Weights of a small autoregressive pixel model.
Training: 7900 steps, batches of 128.
Rows from block 3 of a small autoregressive pixel model, named by matrix and row number. Rows with one number belong to one neuron. Each number is 500 + 40 x the weight over its row's rms, rounded and kept within 0 to 999. All counts start at 0. Numbers have three digits each.
After each neuron's rows are labels from the 100 images, of 14976, where the neuron reaches its highest value: "strongest on" is what is common among them. Only what is clearly more common there than usual is listed. The data: retinal OCT scans (Kermany 2017).
# fc1: MLP up (model.blocks.3.mlp.fc1.weight, 384x128), inputs 0-127
# fc2: MLP down (model.blocks.3.mlp.fc2.weight, 128x384, transposed), outputs 0-127

fc1.24:468496499475558479518597516496574480452494535534525482562505552457583586499463440440487509566407428452453473450523546489479490487548508526540518511511484570535557406484478497478519491440487510494453554478533531483467494474493533486492486511496509543498452473458487533548519487476492439571524509427506441495496467492524560493489516462552505485451380527584484565504464496450497542485539
fc2.24:481486453521469494461446398524425542463496538454509543484559448530417505485522409544455501457544602510532526576489461514578557476515502562495538441509575519554535488494502570538476523504496528528575416485504436526492512515513490493498463445561474471486484550524470489513454480514511565438488553527551493519501488492508488525469434528486496507445493445449585487478505513501493431474455
strongest on: finding: diabetic macular edema

fc1.42:453541524551578530518558501511512491523460515485428501447501457510526484489481531458505495513494480562523496379474514510438471547487530532509535428585510440555474450546537502496441508495527471499448505496486450505531451506474532518483505533493454571447534519470438469553476455492567457522554548507531403548490478489533531510538484461550477547516494467430467541555500525383545444553552
fc2.42:507401467426505544520510434539506429448488457437536560510490508484515517436531491507468511541528492536611474502411431548488526515530471549492499497468470548472526518493492496475557512499466446429487502468476538563529542455570497568539519520572582542464440434526529538553504547448526531492519498502550471470539480568466403506479482462463472501558522502500501484455501542532472496495449
strongest on: finding: choroidal neovascularization

fc1.5:517519580524496481598481490484527522561508480471456521507483515558489516552597544490482427461520533543554546482431548530539498534467475518578487440526404544512516516522531513525538424486538452498529446484465475517477478504487412493596447561487483509483505431437436517521539522476464456447577526555479502448527471479480505506490505527542527491450482475400462495498501570496468484538507
fc2.5:524424537499629519485494552528470518533467396496552465543519478424476507462520552545499524506449474452488552451546400514501449489517500497440520566421505510515504481437512547485474540471506490515520526502441470479469543469490500435419578479556555423525523511481523473516478502540482549472449524508468483453539576568549511476483551552480483523474502525537514464557534489466486475556510
strongest on: finding: diabetic macular edema

fc1.175:457525530521559479490477472524582497516557495450470426498487505546579537459452483472514544496496434513470466473524466526475506447579501471526501422592480477503518432497608540515555465520486474491442541527449536524443485540508567472596488505497440530577510419467510534493501480525516455555491445456564534512497463449571510479466556462507470457463461450533473503507515540494502541554520
fc2.175:458483498440497557486527437532504508456490504569545551529506498380500545534517526473469548487534544482498463462502507544488523489503487562522411480540488513470465557502525470499519463450503520523520479518460459506515480502472540489477486468507520516557527446489528495490416547491450546536482626523517453491451434596511533455502494502484416586469386412528571498498523529483487453473477
strongest on: finding: choroidal neovascularization

fc1.41:449518475535518571460483480569461516470434471417568512513454528480501520475476463429478481522494534593467536466524586468476568502482442498512503535552473514498584573502480506499470466513510516520480391494487568553546465481467529443560515437482472548466491528521513526519467546536508460572511552487462524506487449520504579507546396498463450509530480489535470536514539456523544427496525
fc2.41:488462518505495489546473483495494458478469516454577515454473540512487507473529523513569546539506410521520439528412407414465584538491544367521460496507490550504513472523440557470469497484536512509591547501504536411469433489474539558470440450551498450530510492530519492534515462450475509460505476504486481507480501521555456486476560462547531460484466541542455451542513437509526524473465
strongest on: finding: choroidal neovascularization

fc1.14:504570460527527502454455395504504477550474515547526471500515496440588484521508490445528554595455529483417526490472476525529574484561524500499532443509436469517490543596490520463512433428508407484428447507547476562476527563529531472467528477443458460531544489514519526557451515470433504554563513500509531488474565484505479490454462479511480489500446530526472511486573539520519530501468
fc2.14:503508510569493481513486584467522511472533571492483575502493554436511547491510492543442484545408533516552478490532482554474565460458492450460453501432507556480434474448555500516451476521468544464413519496494578550517495504505556436477495536482533511507434555500462479460473445487500412506516502545503475462506465464490578553467527473412455481457506552501538537436490474465441492575521
strongest on: finding: choroidal neovascularization

fc1.197:520524478557501559487512537507453542484475465448429512483479506560588497471513513473516456479517472532492561475446503491544447522497517488569578467553499541534485529606553476498432470519497456485557450522457532554537396501499512446546548501422491507495506508530477484525520503453530432514483521573462462519459505535507577513495438478597522500491554558440440552516474515530479465465429
fc2.197:479443533404445529495568512522418454445461489541449511550542465487480418455493441489490507514540513498533527573469551499542497504511512503511460451524550526556524551504462519514470481511444531554488501522524575467493565526515514563582485482464554510506518481577475531466479529412421512483456529423553496522495496545523459536504577499432515513487502462569579541453529528486529480447480
strongest on: finding: choroidal neovascularization

fc1.213:508469488471483454486484599489412453541536473508430544487473445555536531470440593483527500492495531541483545504509474502487507512541459533549539537553516424506495500519446548494501407502587500469507511481407552474494452502519507442522483461498466538521522528467502584481544493503510477471514467468543382461523552468529532420446467522519538557455496436467483518529461455559543454495513
fc2.213:519484520468485514516583426489562461546482444492470408507455575435524467529582531520556575486510460412509506504530483481517422502467510420507498467472448452481506473538531453516521466475521481496477475486569547589499497475461454516552543544528470486482463507552455574461550511523458535487571487552418526467518510503496468500502546500491505416536490518604546522502494506469453511521545
strongest on: finding: diabetic macular edema

fc1.315:522500489547550485554504561529530454514449513539568544491532476456511505521491563473529540524544399516488515540466574460496560403538515508499588516502527469430508507493574523449469506478478497492483460452481498602469522531499456482506562440451478460477489502560495489531532458427514498527532486556473379510485522515552484428415524507504437490514472562492554536499464501512536456526458
fc2.315:480502536500513517495542542507510495529480427459551515496545514488421439518509429513454480396474419471516495472606490466473495597486522482553490431488436498498481529486530433485592470540500481511504507547488530497461503543488527444543538488516536473559487410444456584451526549567543476518524431514546537536473532535483539577499545504476528583446474452538478495507475523500491508492499
strongest on: finding: choroidal neovascularization

fc1.60:410525474488576473451506559510542537526515542582457466488479490503516572525529457517459432495543431501522516527443516451534579458534509484482495527467476474482465535557451504547471516488487503456555412461530522531487495472454500441492469465472460492510489466515431556503532554621457465454533523539473524435484576506515486482493492482504565483464553485467579508512466513571584443493528
fc2.60:484452528608476479491508468512492474479522511397491500502549493565513437508390482463461511499590559491527463574411547527508539483484459565551525511542502487501507518529500448455458464469508465475542467572545458557571486458513517447548524495491510500458518481505499437482534530532487537447510508520516458522440485487484490488477408492466535417467568527451576520504491496481500590460491
strongest on: finding: diabetic macular edema

fc1.133:556495500516558543501454528522437507546490504474506465454499503539512537496520471460516447576536460593576473444495546503557540496471481497570505455492479537434523555560545563483455462521578539506470545503532578530548593495474562491474485519446461480534558494449478562538480471424482432506527505500453529529439517511441529505414481507556508528535514450597524494507498498465507496485455
fc2.133:510492522538514509564511494482574532425468457516443520487494518558485539545529455634473471527519490573441499417502505507549521465514513457466503531468516491602517502437505519494522482536484439515551521507507472441486506456567467412435545533437494497468523451475532522523561496483470532445430473505493521460569420554502497526419526448420506510500535467495494546511505458549522487472539
strongest on: finding: diabetic macular edema

fc1.382:452540526461533526485503437478551565514486499497537536527449424519485627531499602457523510579485514458553513495503503496523511485503428495551623541477504455482441524533482488461448391523543492452509515486436481509480461473472476505524478581486457523468527486586536493477506457499545495510610452512523526519516495512508480442492530444490523545497475532451476511466471469506502522471576
fc2.382:543447569504481516459555520421500523467530501493516487486511534484495416528477435522449427416528536555521543488530592556503462537521528548464505498476455450437564495562541580504540564456555523534519514581592516439470522490486496488437528473504504477458485515422517533545488560513462537448494560541474527506552480545519543498509477493435463485518511476516476480551499452475532453536437
strongest on: finding: diabetic macular edema

fc1.100:520507566544538611507489485538412462512465500525427463545491503538533536548512490514525493478463485501504497476389593478504530498477511545499487525510467488482559537473478547446412444443574477458487483503537449541430558504468559532546465517502579501486512503505484594568413461472536489522491466488525528500459511491464601504462470461465503474500441504467511508528504465497503486426543
fc2.100:497548425484430428571442507494489516492471549593512431484528514468490577505465579429464463507452536569510543502461486499462520507459487578548550433532462378562476475492485519509508525505468547520532517492468508527548475520487513492494556469451494428504462552579513510552522506546492492491461543517571484498549491508562511475464414415506484505481562493460489494484481548482473501530497
strongest on: finding: diabetic macular edema

fc1.268:481532534464486416538490480497447448517424471497472558495433497484533567540452540507545536499515523495495503466544503453484487553467473490526560448524512488569552452450491495532473421536467449464476465513503457485537503546450558531520561551498480520587551521507460495518482492488537422480568478440584488557526464569457549494403509526507511485479449471443520559537513552472513493453590
fc2.268:445496472480418529502545482508539467505441502403523508555444512496534518528488483464535445533621457477559534491537477535493488514513484544566550434591508520474518502485494486471500609533596539506495471466527473436518564493544480488498508505586552517476443440479478525494435491465488532573516507545554504424489517479508431444523457471496445519505536470481489475501489526439448459483497
strongest on: finding: choroidal neovascularization

fc1.231:459576577496536616520505465527530542508480513492546420544462476501599531435461569475466523534521409471442515518467549531548464481589518496483522452475459493502537527440541458408462472489486483504500503519453506546511482536497455484472484487412532541540471485463418528483534517474473516533524541443496510531553473521544514547521485487446504519439429478530434508534529543487499530485545
fc2.231:464483563549473464578487512489530456430466486477500538480560489414505447542475415507474491507532465520507448500516564488510497423508444477522498522528533520586496489510484516516539530472513545519587505546507461515545517498480519525484557509524484456509519501438541426492438438525507537431571566540474467520476485475507554545520498530470454482454485593517568575457493433573431549557486
strongest on: finding: choroidal neovascularization

fc1.376:551493503563518439562519503514459459548470551559473572504481472465549495518528424467489457499481497530511557610462493500540623481491427522555479485494452588522525449522469555479548548503515456458515457464486489445386524521492476504550525537473416496489452475524516542514479539528484549484492450533508444503507536506544492470544528481573472489447471489457480531557463489531519441461478
fc2.376:478489502491570428480492470523505520535545478544517490510493538492504434528496466523463454546617506498500467542506518500541577579457479488507460407433494475517497490439499551523426515507527486423552615488486479454470509496506529527512471520512475513489543469518500454548504563471545522543531467516546370537516463552529475439455524573476487434493537537501543440459495493547458507546465
strongest on: finding: normal

fc1.102:558495570438517509531417492459454508537523460539616513486498498510529538515493540463514539478527492454478475397495520518544554447480511499507483559477438468469525527476564568474466437506543429561506545481509516477487501482490507491503442519461515508472495483473478575439476534543489539456511462532546512574496466491483565502553473570410490553556500395500547513552530507534536470440541
fc2.102:498498493545544495580588550557539497531476513513475412518480541581591430479515409451451522487482421463519520592514503509466488508435552477564500517497514504469511478537459458545476517503479540444517454493502459574480482505518485473509617513453430500473506525559520444590502526470485473520532516526464508499495506510494435543525464511540511471441499451558447449492512541560494488507478
strongest on: finding: choroidal neovascularization

fc1.123:549520545488543541493567513533484575496450552489525504534445466491577563549476567510530460512438484464503530531495555429473493525505412532480507465488548469504483531518539450510518446472458470473509460412513577599532407495448545480552417494444481402517547485537454480486467486495517482527529548546450464507491459501520511458557475418486513539485503488531539538545525521458523465490489
fc2.123:495460502489421542454463498464495518510565478603414489491494513514542513566503454533484492503512463542608518528410478460465576475420594464523490459498513507484536520544580500512479553527518558501483485425481547445513508508471496536492535476523534504485425490549540545521469563504466463487488580502479433545429448505455428494498479572501536502484513438507551474495515528517523472532467
strongest on: finding: normal

fc1.29:492500507546580539555441491488551516544459468501541568472492543521539522447490507491481466489494460477477488506457453453510529558571496525494474490531428486576512469451560522480495416521462480533496466514601460469458501529485464498498478434463497588614540502457449531470513491522482452512529505478488540535482495505621496516467598549559527466479493439445494498501485457475532424545491
fc2.29:527482544538496532486485538450440488473544482451468506500556476471575453518539433453541517464526455504505523440506532489459501442569496592479446531442512499518508501528516473519464504556500489512521483467425495580504574514518520461495571519491560436449588452485488405496499484495457487504480546509519446519496552564486498444525494498495583534458449456546470505387549504535424476466537
strongest on: finding: diabetic macular edema

fc1.312:523538525492611461459497467555450554567506538582512486470536472457542562520525479460523458490509499547471513498498486517520493512506483502519483536552506463525567527480594472448479477464551491485442485516402476521495517536493526500484488483438485545511485424414373516491501513460486442510555490498498434487522572488426433461445539506519458533480480504534492563444557448524490453558483
fc2.312:482524493568478462389628589527527595494498474520436460515499522492579472459634501430472483558534418510517490531524614516491507561508511558533512504498530524502516450463487554511447488456512514532546460475474496522530495446502519510521511489523493491461463468534510413501520516463524484503507535476457461447513554502476479506506460472500498439513562510549471526453461484517495458481500
strongest on: finding: diabetic macular edema

fc1.99:572475555483518481533532482508528555490477516513534436527477447472580569562512548366566419490547527518463546521442492465495498449447445501526509499491545522474462574471521442551467411520545491478507497528472546502520485516467565469458433481422521523514523462507472515467481578466453500473544512563542472465529487525517551472554463509563447483532471413536499526467506505507493532466498
fc2.99:610480540507438461597497474476497477486461476559476527485470446490484493508516494500500411497503499451566508533502510482489565516517484480449478460605562509481536502474552458516494499457512596476429543436466564429535512479520500526488518528527494474567444524550518482500554511532491496488484509466424540498463473520473472543561452504479554412526450481496563455577479440528550473541451
strongest on: finding: diabetic macular edema

fc1.176:470488451496558532525476558536497462530459513483520513441447496500599460479548531452464480498488423539481501536472452501425546452526507462556555538531565507599499522523513472539527498522466495480467441479530507463497593461471553482461522453489460446552507492487530433467501502472413478507494447443562546580494539466497440520560489568533513434494471452431517475530503555471487528435507
fc2.176:538452508518447452513429491505541496533436501545533523542477416536543522535523476503495506490583493501479565448519494531547575486562428558551488492463447469441523492543513503437533492529570452479527582515435544560436496531451521531552495498482480516478496492503513532554433496454463507527552461543465480573523593513477499443473454463472511513568524513468620535467499519511535516521502
strongest on: finding: diabetic macular edema