Rows from block 4 of a small autoregressive pixel model, named by matrix and row number. Rows with one number belong to one neuron. Each number is 50 + 12 x the weight over its row's rms, rounded and kept within 0 to 99. All counts start at 0.
Before each neuron's rows are labels from the 100 images, of 14976, where the neuron reaches its highest value: "responds to" is what is common among them. Only what is clearly more common there than usual is listed. The data: retinal OCT scans (Kermany 2017). In brackets: how many of the 100.
# fc1: MLP up (model.blocks.4.mlp.fc1.weight, 384x128), inputs 64-127
# fc2: MLP down (model.blocks.4.mlp.fc2.weight, 128x384, transposed), outputs 64-127

responds to: finding: choroidal neovascularization (78)
fc1.282:37 63 53 70 78 56 53 60 55 58 48 57 52 58 39 51 45 50 64 34 66 67 56 18 52 65 66 41 52 44 67 47 56 22 45 50 19 59 64 60 34 39 39 47 49 48 59 46 46 66 60 50 61 49 55 53 40 57 33 51 40 33 44 60
fc2.282:55 49 34 62 67 44 48 39 45 54 40 37 38 30 62 68 56 40 44 53 54 45 47 67 59 56 46 65 53 40 45 53 47 61 34 68 82 32 48 39 54 58 79 45 52 50 48 55 44 36 51 53 48 45 67 59 49 68 69 43 38 57 50 53

responds to: finding: diabetic macular edema (40)
fc1.241:49 50 11 55 55 57 48 48 44 48 54 60 35 51 52 41 37 45 50 79 48 51 62 26 47 49 54 41 57 39 48 67 78 38 56 53 50 64 49 56 44 40 74 43 38 55 42 65 56 42 55 37 73 63 38 64 47 46 40 42 23 50 49 47
fc2.241:82 43 49 39 39 61 33 61 47 42 65 34 48 46 50 64 45 48 41 45 54 44 51 56 61 32 67 47 59 57 28 46 52 50 24 65 53 56 65 51 45 58 38 29 50 42 49 50 44 71 81 46 56 43 50 39 56 54 40 57 70 45 46 24

responds to: finding: diabetic macular edema (36)
fc1.294:45 61 17 56 40 39 60 39 48 75 31 48 53 28 39 63 50 33 36 54 32 48 19 38 74 55 68 55 47 66 58 53 61 29 43 42 39 49 32 65 60 50 45 37 43 57 56 29 67 49 57 33 60 57 23 55 48 62 40 66 44 43 50 48
fc2.294:60 34 44 52 28 48 37 36 45 60 48 44 33 50 48 39 36 50 57 42 53 41 76 23 46 32 29 28 48 60 73 59 66 61 62 55 64 61 59 37 43 50 47 40 49 68 46 63 46 46 58 50 72 42 56 45 58 61 40 46 59 29 53 63

responds to: finding: normal (90)
fc1.1:58 29 54 26 28 49 56 46 33 44 51 48 62 47 46 46 74 39 58 41 37 42 57 52 55 79 51 26 31 62 37 51 31 53 43 57 55 57 57 55 41 47 71 25 59 42 46 54 53 47 50 51 49 74 44 49 44 42 45 58 78 34 42 54
fc2.1:44 61 62 47 54 41 59 32 33 55 44 53 38 54 50 53 61 77 48 48 44 44 47 57 43 39 83 60 72 46 55 28 25 26 53 54 52 55 61 38 40 43 43 40 54 58 67 64 44 52 37 81 64 49 40 36 40 42 47 63 36 75 47 59

responds to: finding: choroidal neovascularization (65)
fc1.90:42 32 34 62 41 53 35 26 45 71 32 56 37 46 54 48 47 47 43 53 25 60 36 44 50 76 63 46 55 43 54 49 59 71 52 43 38 37 66 52 46 46 65 55 58 47 42 52 38 50 49 50 52 56 59 45 42 65 66 58 60 50 52 59
fc2.90:47 65 34 76 44 71 58 65 42 42 51 53 62 48 56 48 49 53 54 46 40 60 26 49 43 40 67 53 51 43 48 46 43 45 42 29 58 34 34 50 45 72 70 53 68 42 46 45 46 76 43 61 10 59 51 49 49 47 41 37 58 78 58 62

responds to: finding: choroidal neovascularization (69); finding: diabetic macular edema (31)
fc1.289:49 53 40 36 16 57 46 47 50 94 44 52 57 31 37 55 45 49 36 63 50 59 56 52 53 52 50 51 61 45 42 39 48 34 33 32 34 50 56 55 38 46 63 52 59 49 41 68 38 44 48 43 44 52 67 39 60 78 59 35 46 43 37 52
fc2.289:51 50 70 41 58 62 71 43 37 62 47 49 44 31 35 38 46 42 58 35 39 45 59 44 46 30 36 53 62 47 30 63 33 77 50 57 30 68 33 54 39 56 44 51 70 52 57 44 66 55 70 37 39 50 80 62 46 70 68 60 82 34 48 64

responds to: finding: choroidal neovascularization (62)
fc1.345:47 25 61 48 51 35 73 58 61 46 63 62 59 57 55 58 65 56 42 32 54 47 30 34 34 64 61 44 39 37 60 42 52 55 49 60 33 52 42 38 53 68 50 48 49 68 43 36 24 47 24 59 54 72 65 61 42 30 53 54 63 50 48 70
fc2.345:38 58 38 68 36 45 62 56 62 29 62 55 44 56 41 54 29 44 59 56 49 60 49 51 60 62 69 43 38 53 22 64 43 54 55 54 49 31 49 39 40 45 66 51 30 37 42 29 44 65 54 51 60 41 43 21 27 52 46 47 51 55 61 38

responds to: finding: choroidal neovascularization (62)
fc1.190:53 58 54 50 55 69 69 58 43 73 44 63 54 64 47 31 49 59 52 55 54 69 47 47 48 41 56 42 64 17 69 55 54 51 67 24 14 64 36 54 42 68 44 42 73 52 63 25 52 54 60 36 51 63 38 57 53 45 51 34 53 48 51 41
fc2.190:24 47 52 36 50 31 21 59 55 43 42 32 44 41 53 70 60 57 43 55 43 45 46 46 49 59 41 50 29 41 47 59 63 54 19 71 53 52 73 73 55 49 46 33 40 45 46 37 46 41 39 56 52 42 85 29 54 59 58 47 25 66 35 43

responds to: finding: choroidal neovascularization (81)
fc1.122:46 59 29 62 41 63 43 52 49 68 49 31 41 49 67 59 39 24 63 55 70 52 56 29 47 69 65 32 40 34 36 58 77 50 60 53 43 44 47 46 49 41 59 34 32 59 53 32 47 57 65 50 52 58 48 40 49 60 41 40 34 49 64 74
fc2.122:52 64 65 67 34 69 57 47 41 29 49 29 52 56 44 64 57 36 37 41 49 48 57 58 42 49 55 49 49 51 66 48 71 53 50 30 41 26 68 35 52 75 49 40 45 50 59 54 55 37 58 55 59 52 21 54 59 49 45 55 49 45 62 31

responds to: finding: diabetic macular edema (69)
fc1.227:42 49 19 33 38 45 27 45 48 60 38 53 41 57 33 60 26 47 73 49 58 46 52 55 60 43 37 76 49 51 56 71 42 32 43 42 29 64 50 69 55 52 50 40 68 67 52 44 44 48 44 38 63 53 28 54 30 39 53 57 39 45 38 29
fc2.227:57 66 40 52 80 48 64 57 38 52 43 59 63 52 41 44 58 25 46 60 37 49 35 57 55 70 56 32 31 54 40 52 63 89 39 40 49 38 34 56 69 53 68 51 36 60 38 44 62 30 57 52 59 47 36 36 36 47 22 42 40 47 49 39

responds to: finding: normal (78)
fc1.358:56 17 68 46 19 61 49 55 40 63 61 63 34 60 32 25 55 56 53 42 39 51 54 58 38 43 62 47 31 44 48 49 56 31 52 54 24 65 84 44 39 50 31 50 59 53 50 43 12 65 55 43 57 59 44 60 46 41 55 43 74 62 43 45
fc2.358:64 43 73 56 44 33 60 59 65 41 47 57 79 42 52 53 42 49 63 55 39 48 53 43 54 52 52 68 58 48 79 55 38 60 52 76 57 52 54 69 56 60 56 47 39 41 31 51 48 53 57 49 39 37 82 57 66 50 53 52 49 69 58 21

responds to: finding: diabetic macular edema (45)
fc1.378:55 48 53 68 24 45 47 37 49 63 44 46 39 43 26 31 63 54 58 50 62 56 54 36 47 57 52 50 31 37 47 76 55 51 64 41 63 62 63 50 54 35 36 50 47 60 38 16 29 52 52 48 58 36 49 46 46 66 63 56 65 57 47 57
fc2.378:25 47 60 50 67 58 50 67 57 45 39 75 72 50 44 43 45 50 41 56 36 54 62 48 41 47 66 65 61 51 58 48 41 65 60 50 35 42 38 52 50 66 33 55 30 57 60 60 51 50 45 48 32 64 40 77 31 43 55 44 13 92 50 43

responds to: finding: diabetic macular edema (52)
fc1.163:62 72 27 36 17 41 47 52 46 73 52 46 45 49 40 24 30 46 41 54 58 53 59 35 33 42 50 56 49 44 51 62 62 33 49 45 53 63 65 59 38 47 27 61 39 58 59 31 41 44 40 39 62 54 57 54 33 27 65 63 51 43 49 50
fc2.163:37 54 22 67 52 40 58 43 44 28 54 36 58 45 49 38 62 71 58 49 49 46 48 43 63 40 68 47 62 42 54 69 55 57 64 59 44 40 51 61 57 29 40 37 50 60 54 73 88 55 55 46 44 37 53 67 41 57 69 62 47 49 47 47

responds to: finding: diabetic macular edema (34)
fc1.365:57 32 33 61 26 86 43 51 36 49 65 49 43 51 60 41 27 54 22 58 48 52 47 39 71 61 47 45 54 76 56 42 53 69 70 60 66 37 51 52 47 51 40 45 43 55 57 35 55 41 58 40 45 46 36 53 57 66 58 51 58 48 44 67
fc2.365:22 59 46 60 62 35 58 42 27 57 59 52 58 50 43 27 45 46 35 47 54 43 39 58 52 55 72 55 72 54 62 30 44 35 33 70 59 51 26 44 49 47 56 57 56 51 47 53 73 54 31 40 48 46 69 40 37 28 71 51 41 76 58 57

responds to: finding: choroidal neovascularization (60)
fc1.333:44 42 79 55 46 58 55 48 36 59 44 60 60 53 34 59 39 52 69 54 54 43 21 52 65 66 53 65 33 65 38 53 41 27 41 72 52 58 70 21 52 56 55 57 44 75 51 31 35 40 63 41 41 39 23 44 42 61 44 53 46 60 40 57
fc2.333:51 42 24 46 49 52 43 41 56 45 58 61 45 34 53 38 56 30 44 49 51 62 55 51 23 71 38 33 60 50 56 48 39 60 49 51 46 60 45 58 38 30 36 54 49 35 56 46 42 54 59 48 53 60 28 55 61 54 61 44 58 46 24 54

responds to: finding: choroidal neovascularization (64)
fc1.240:37 38 51 52 37 54 63 36 57 78 41 53 40 42 33 57 34 51 55 48 35 44 64 37 45 69 58 48 50 55 44 78 60 35 60 56 58 49 50 48 39 42 45 31 44 47 72 51 48 51 47 51 78 51 61 55 56 53 19 42 60 59 74 54
fc2.240:63 48 51 59 41 59 56 48 37 46 46 47 67 72 76 45 45 50 59 42 46 61 42 60 58 63 24 57 30 55 46 52 22 51 29 41 53 71 60 45 54 56 45 63 47 42 45 54 54 51 60 73 67 39 56 49 38 64 84 52 43 43 55 48

responds to: finding: diabetic macular edema (28)
fc1.110:50 53 61 42 43 38 56 47 45 43 55 24 65 73 38 43 54 38 31 68 47 43 53 45 32 46 38 36 39 60 45 57 51 41 33 35 41 49 57 48 46 55 53 44 56 87 63 50 55 46 30 46 49 68 37 36 41 31 60 46 56 43 67 38
fc2.110:63 63 34 63 52 45 54 49 43 61 61 64 55 37 29 52 71 68 65 39 38 41 54 60 50 44 68 76 63 48 43 33 46 70 57 35 51 41 48 64 48 75 52 69 49 04 31 43 39 27 56 37 51 28 51 49 53 51 64 38 44 37 59 35

responds to: finding: choroidal neovascularization (73)
fc1.178:37 36 30 53 49 54 51 56 37 89 38 51 46 43 45 40 37 58 39 47 37 55 56 41 44 49 69 72 63 38 48 51 52 45 62 45 48 50 57 46 10 51 62 60 44 58 56 36 44 50 44 35 52 48 86 64 63 65 60 37 47 62 62 80
fc2.178:53 61 76 39 47 57 48 64 41 44 37 66 51 64 58 39 65 51 57 43 58 51 52 40 31 69 13 27 43 43 69 52 47 68 42 54 26 56 53 45 45 64 48 56 53 39 56 52 39 60 45 61 44 57 37 51 57 60 57 53 41 43 55 57

responds to: finding: diabetic macular edema (44)
fc1.43:38 53 41 61 34 66 50 49 48 58 63 36 51 58 34 67 41 33 41 64 34 54 59 42 61 30 32 56 40 47 51 43 71 48 34 18 36 59 53 37 55 55 31 40 58 65 42 57 47 61 60 33 67 52 31 63 67 49 67 65 27 47 48 48
fc2.43:45 58 44 26 58 52 61 53 56 56 43 65 45 35 44 60 49 51 41 66 38 51 50 46 45 50 61 52 56 37 58 27 40 63 61 63 64 50 67 68 39 45 76 59 35 33 43 32 33 63 56 52 54 50 47 59 34 58 40 25 94 44 48 60

responds to: finding: choroidal neovascularization (84)
fc1.211:59 63 39 38 48 37 42 41 38 57 42 47 21 63 49 58 42 50 33 69 62 35 38 39 50 59 50 53 54 58 44 48 39 35 46 37 56 71 76 59 64 43 40 46 66 56 64 39 85 61 39 55 49 47 66 57 57 46 53 46 42 31 39 30
fc2.211:52 66 60 44 49 44 48 51 61 40 51 47 52 35 27 38 52 45 58 51 65 58 67 55 62 37 67 49 58 34 60 46 63 51 37 26 48 35 32 41 51 78 54 62 41 56 37 37 44 44 37 48 55 47 34 28 40 54 46 48 59 65 63 59

responds to: finding: normal (80)
fc1.136:62 45 44 43 46 47 29 49 43 38 70 44 60 62 76 54 35 44 33 53 31 44 63 60 50 62 47 49 44 56 49 47 47 54 37 56 49 35 60 62 45 60 58 42 47 39 62 58 50 52 42 59 60 50 57 49 58 41 57 57 67 43 60 64
fc2.136:39 55 55 38 69 41 62 40 45 61 26 44 21 23 41 69 49 55 66 38 42 60 38 52 34 52 35 52 49 29 62 41 67 40 63 73 40 32 54 58 64 33 54 49 74 62 33 39 61 44 45 49 48 54 45 54 56 50 29 46 34 46 44 53

responds to: finding: normal (78)
fc1.24:48 54 29 55 52 71 55 51 45 42 45 54 36 59 63 70 48 49 62 25 42 56 55 49 39 46 39 68 58 60 40 45 56 27 20 60 36 77 60 63 43 43 41 42 72 47 43 58 50 29 42 27 51 66 30 67 50 70 45 45 59 50 44 23
fc2.24:37 26 75 52 49 53 28 45 46 47 47 49 69 52 39 40 51 64 39 41 42 47 43 58 64 67 69 62 42 39 64 39 33 70 69 46 10 53 54 42 56 30 35 38 46 62 47 38 56 55 42 50 44 53 59 69 38 44 34 47 33 50 72 39

responds to: finding: diabetic macular edema (33)
fc1.383:28 38 42 52 50 57 37 35 57 67 47 47 52 49 31 56 47 61 67 56 42 59 32 42 62 77 70 49 49 47 62 51 47 35 51 58 41 50 73 38 53 33 41 44 48 34 38 56 33 55 51 26 51 46 26 40 53 57 46 61 44 65 51 70
fc2.383:45 61 58 57 79 57 39 33 40 40 34 55 49 68 63 45 41 29 34 37 51 65 57 59 49 41 51 40 41 38 49 48 27 40 49 35 42 52 54 54 27 60 54 53 48 31 55 28 49 54 42 59 39 35 58 67 49 60 45 53 59 32 42 61

responds to: finding: diabetic macular edema (37)
fc1.49:58 49 50 59 58 48 49 45 27 46 54 30 43 44 62 58 62 44 41 45 30 30 43 54 39 62 39 56 50 34 45 38 50 56 56 34 58 59 37 56 51 43 50 40 49 79 47 57 56 36 43 33 39 49 33 39 42 58 47 59 71 46 44 64
fc2.49:51 41 22 69 58 62 68 29 64 35 34 49 59 54 61 53 41 61 51 48 55 43 32 41 50 54 55 47 35 47 74 46 28 52 41 66 61 31 37 52 60 56 40 39 49 47 46 56 49 60 59 58 64 50 63 35 58 61 33 47 42 48 40 49

responds to: finding: choroidal neovascularization (63)
fc1.291:60 52 53 53 54 53 51 37 62 58 45 57 69 49 53 45 43 51 52 63 45 48 34 42 58 70 39 29 45 36 51 50 67 43 41 51 45 58 49 67 64 70 39 29 35 52 71 35 42 61 56 46 57 61 51 41 71 57 51 58 39 36 67 53
fc2.291:43 47 35 34 52 35 51 78 63 45 57 55 34 41 39 57 48 18 55 43 49 41 77 86 36 63 59 69 34 53 57 44 46 57 36 60 60 56 41 50 59 38 55 45 52 57 51 47 16 51 53 53 48 42 24 56 54 66 41 37 68 59 30 55

responds to: finding: normal (90)
fc1.147:66 48 48 41 26 36 49 17 16 62 51 64 47 55 52 52 44 46 46 67 42 53 60 49 53 38 36 26 43 52 36 49 58 41 49 41 60 56 64 55 57 53 42 56 43 44 45 55 64 61 37 33 52 58 43 58 40 36 41 42 68 36 56 54
fc2.147:47 59 62 68 39 52 56 48 48 62 63 50 50 61 45 43 64 48 57 42 54 50 43 26 70 48 57 32 51 56 63 54 60 42 57 29 50 53 49 52 62 41 44 66 46 81 51 72 53 35 35 64 46 29 75 38 55 57 57 59 51 60 42 45

responds to: finding: diabetic macular edema (37)
fc1.323:46 26 53 71 15 41 31 34 37 66 48 72 69 54 31 55 43 51 57 54 55 60 64 41 41 40 64 62 39 45 49 74 58 30 53 45 53 42 46 56 35 53 42 55 56 65 47 43 36 29 28 40 42 29 58 54 55 46 61 58 57 42 38 53
fc2.323:41 46 38 51 61 44 31 46 53 60 49 45 52 40 35 34 47 56 42 48 50 57 67 50 51 59 32 62 36 61 25 55 31 51 24 38 57 56 65 59 50 38 52 46 62 50 38 59 39 53 41 43 47 47 40 58 42 61 58 60 47 79 52 49

responds to: finding: normal (95)
fc1.73:47 57 49 19 52 46 69 26 60 50 69 48 66 74 79 51 44 50 59 46 45 54 68 46 76 51 66 38 52 55 38 38 67 37 37 54 51 91 73 57 57 39 57 30 41 49 57 51 47 62 43 51 44 41 55 38 64 37 47 50 58 44 43 43
fc2.73:25 51 80 75 40 60 20 37 64 56 38 41 29 46 42 38 61 73 50 33 59 49 56 55 65 49 46 51 49 65 65 30 55 45 48 49 46 27 34 47 51 32 44 61 62 33 47 67 58 49 37 26 30 60 39 69 51 54 63 49 35 50 53 57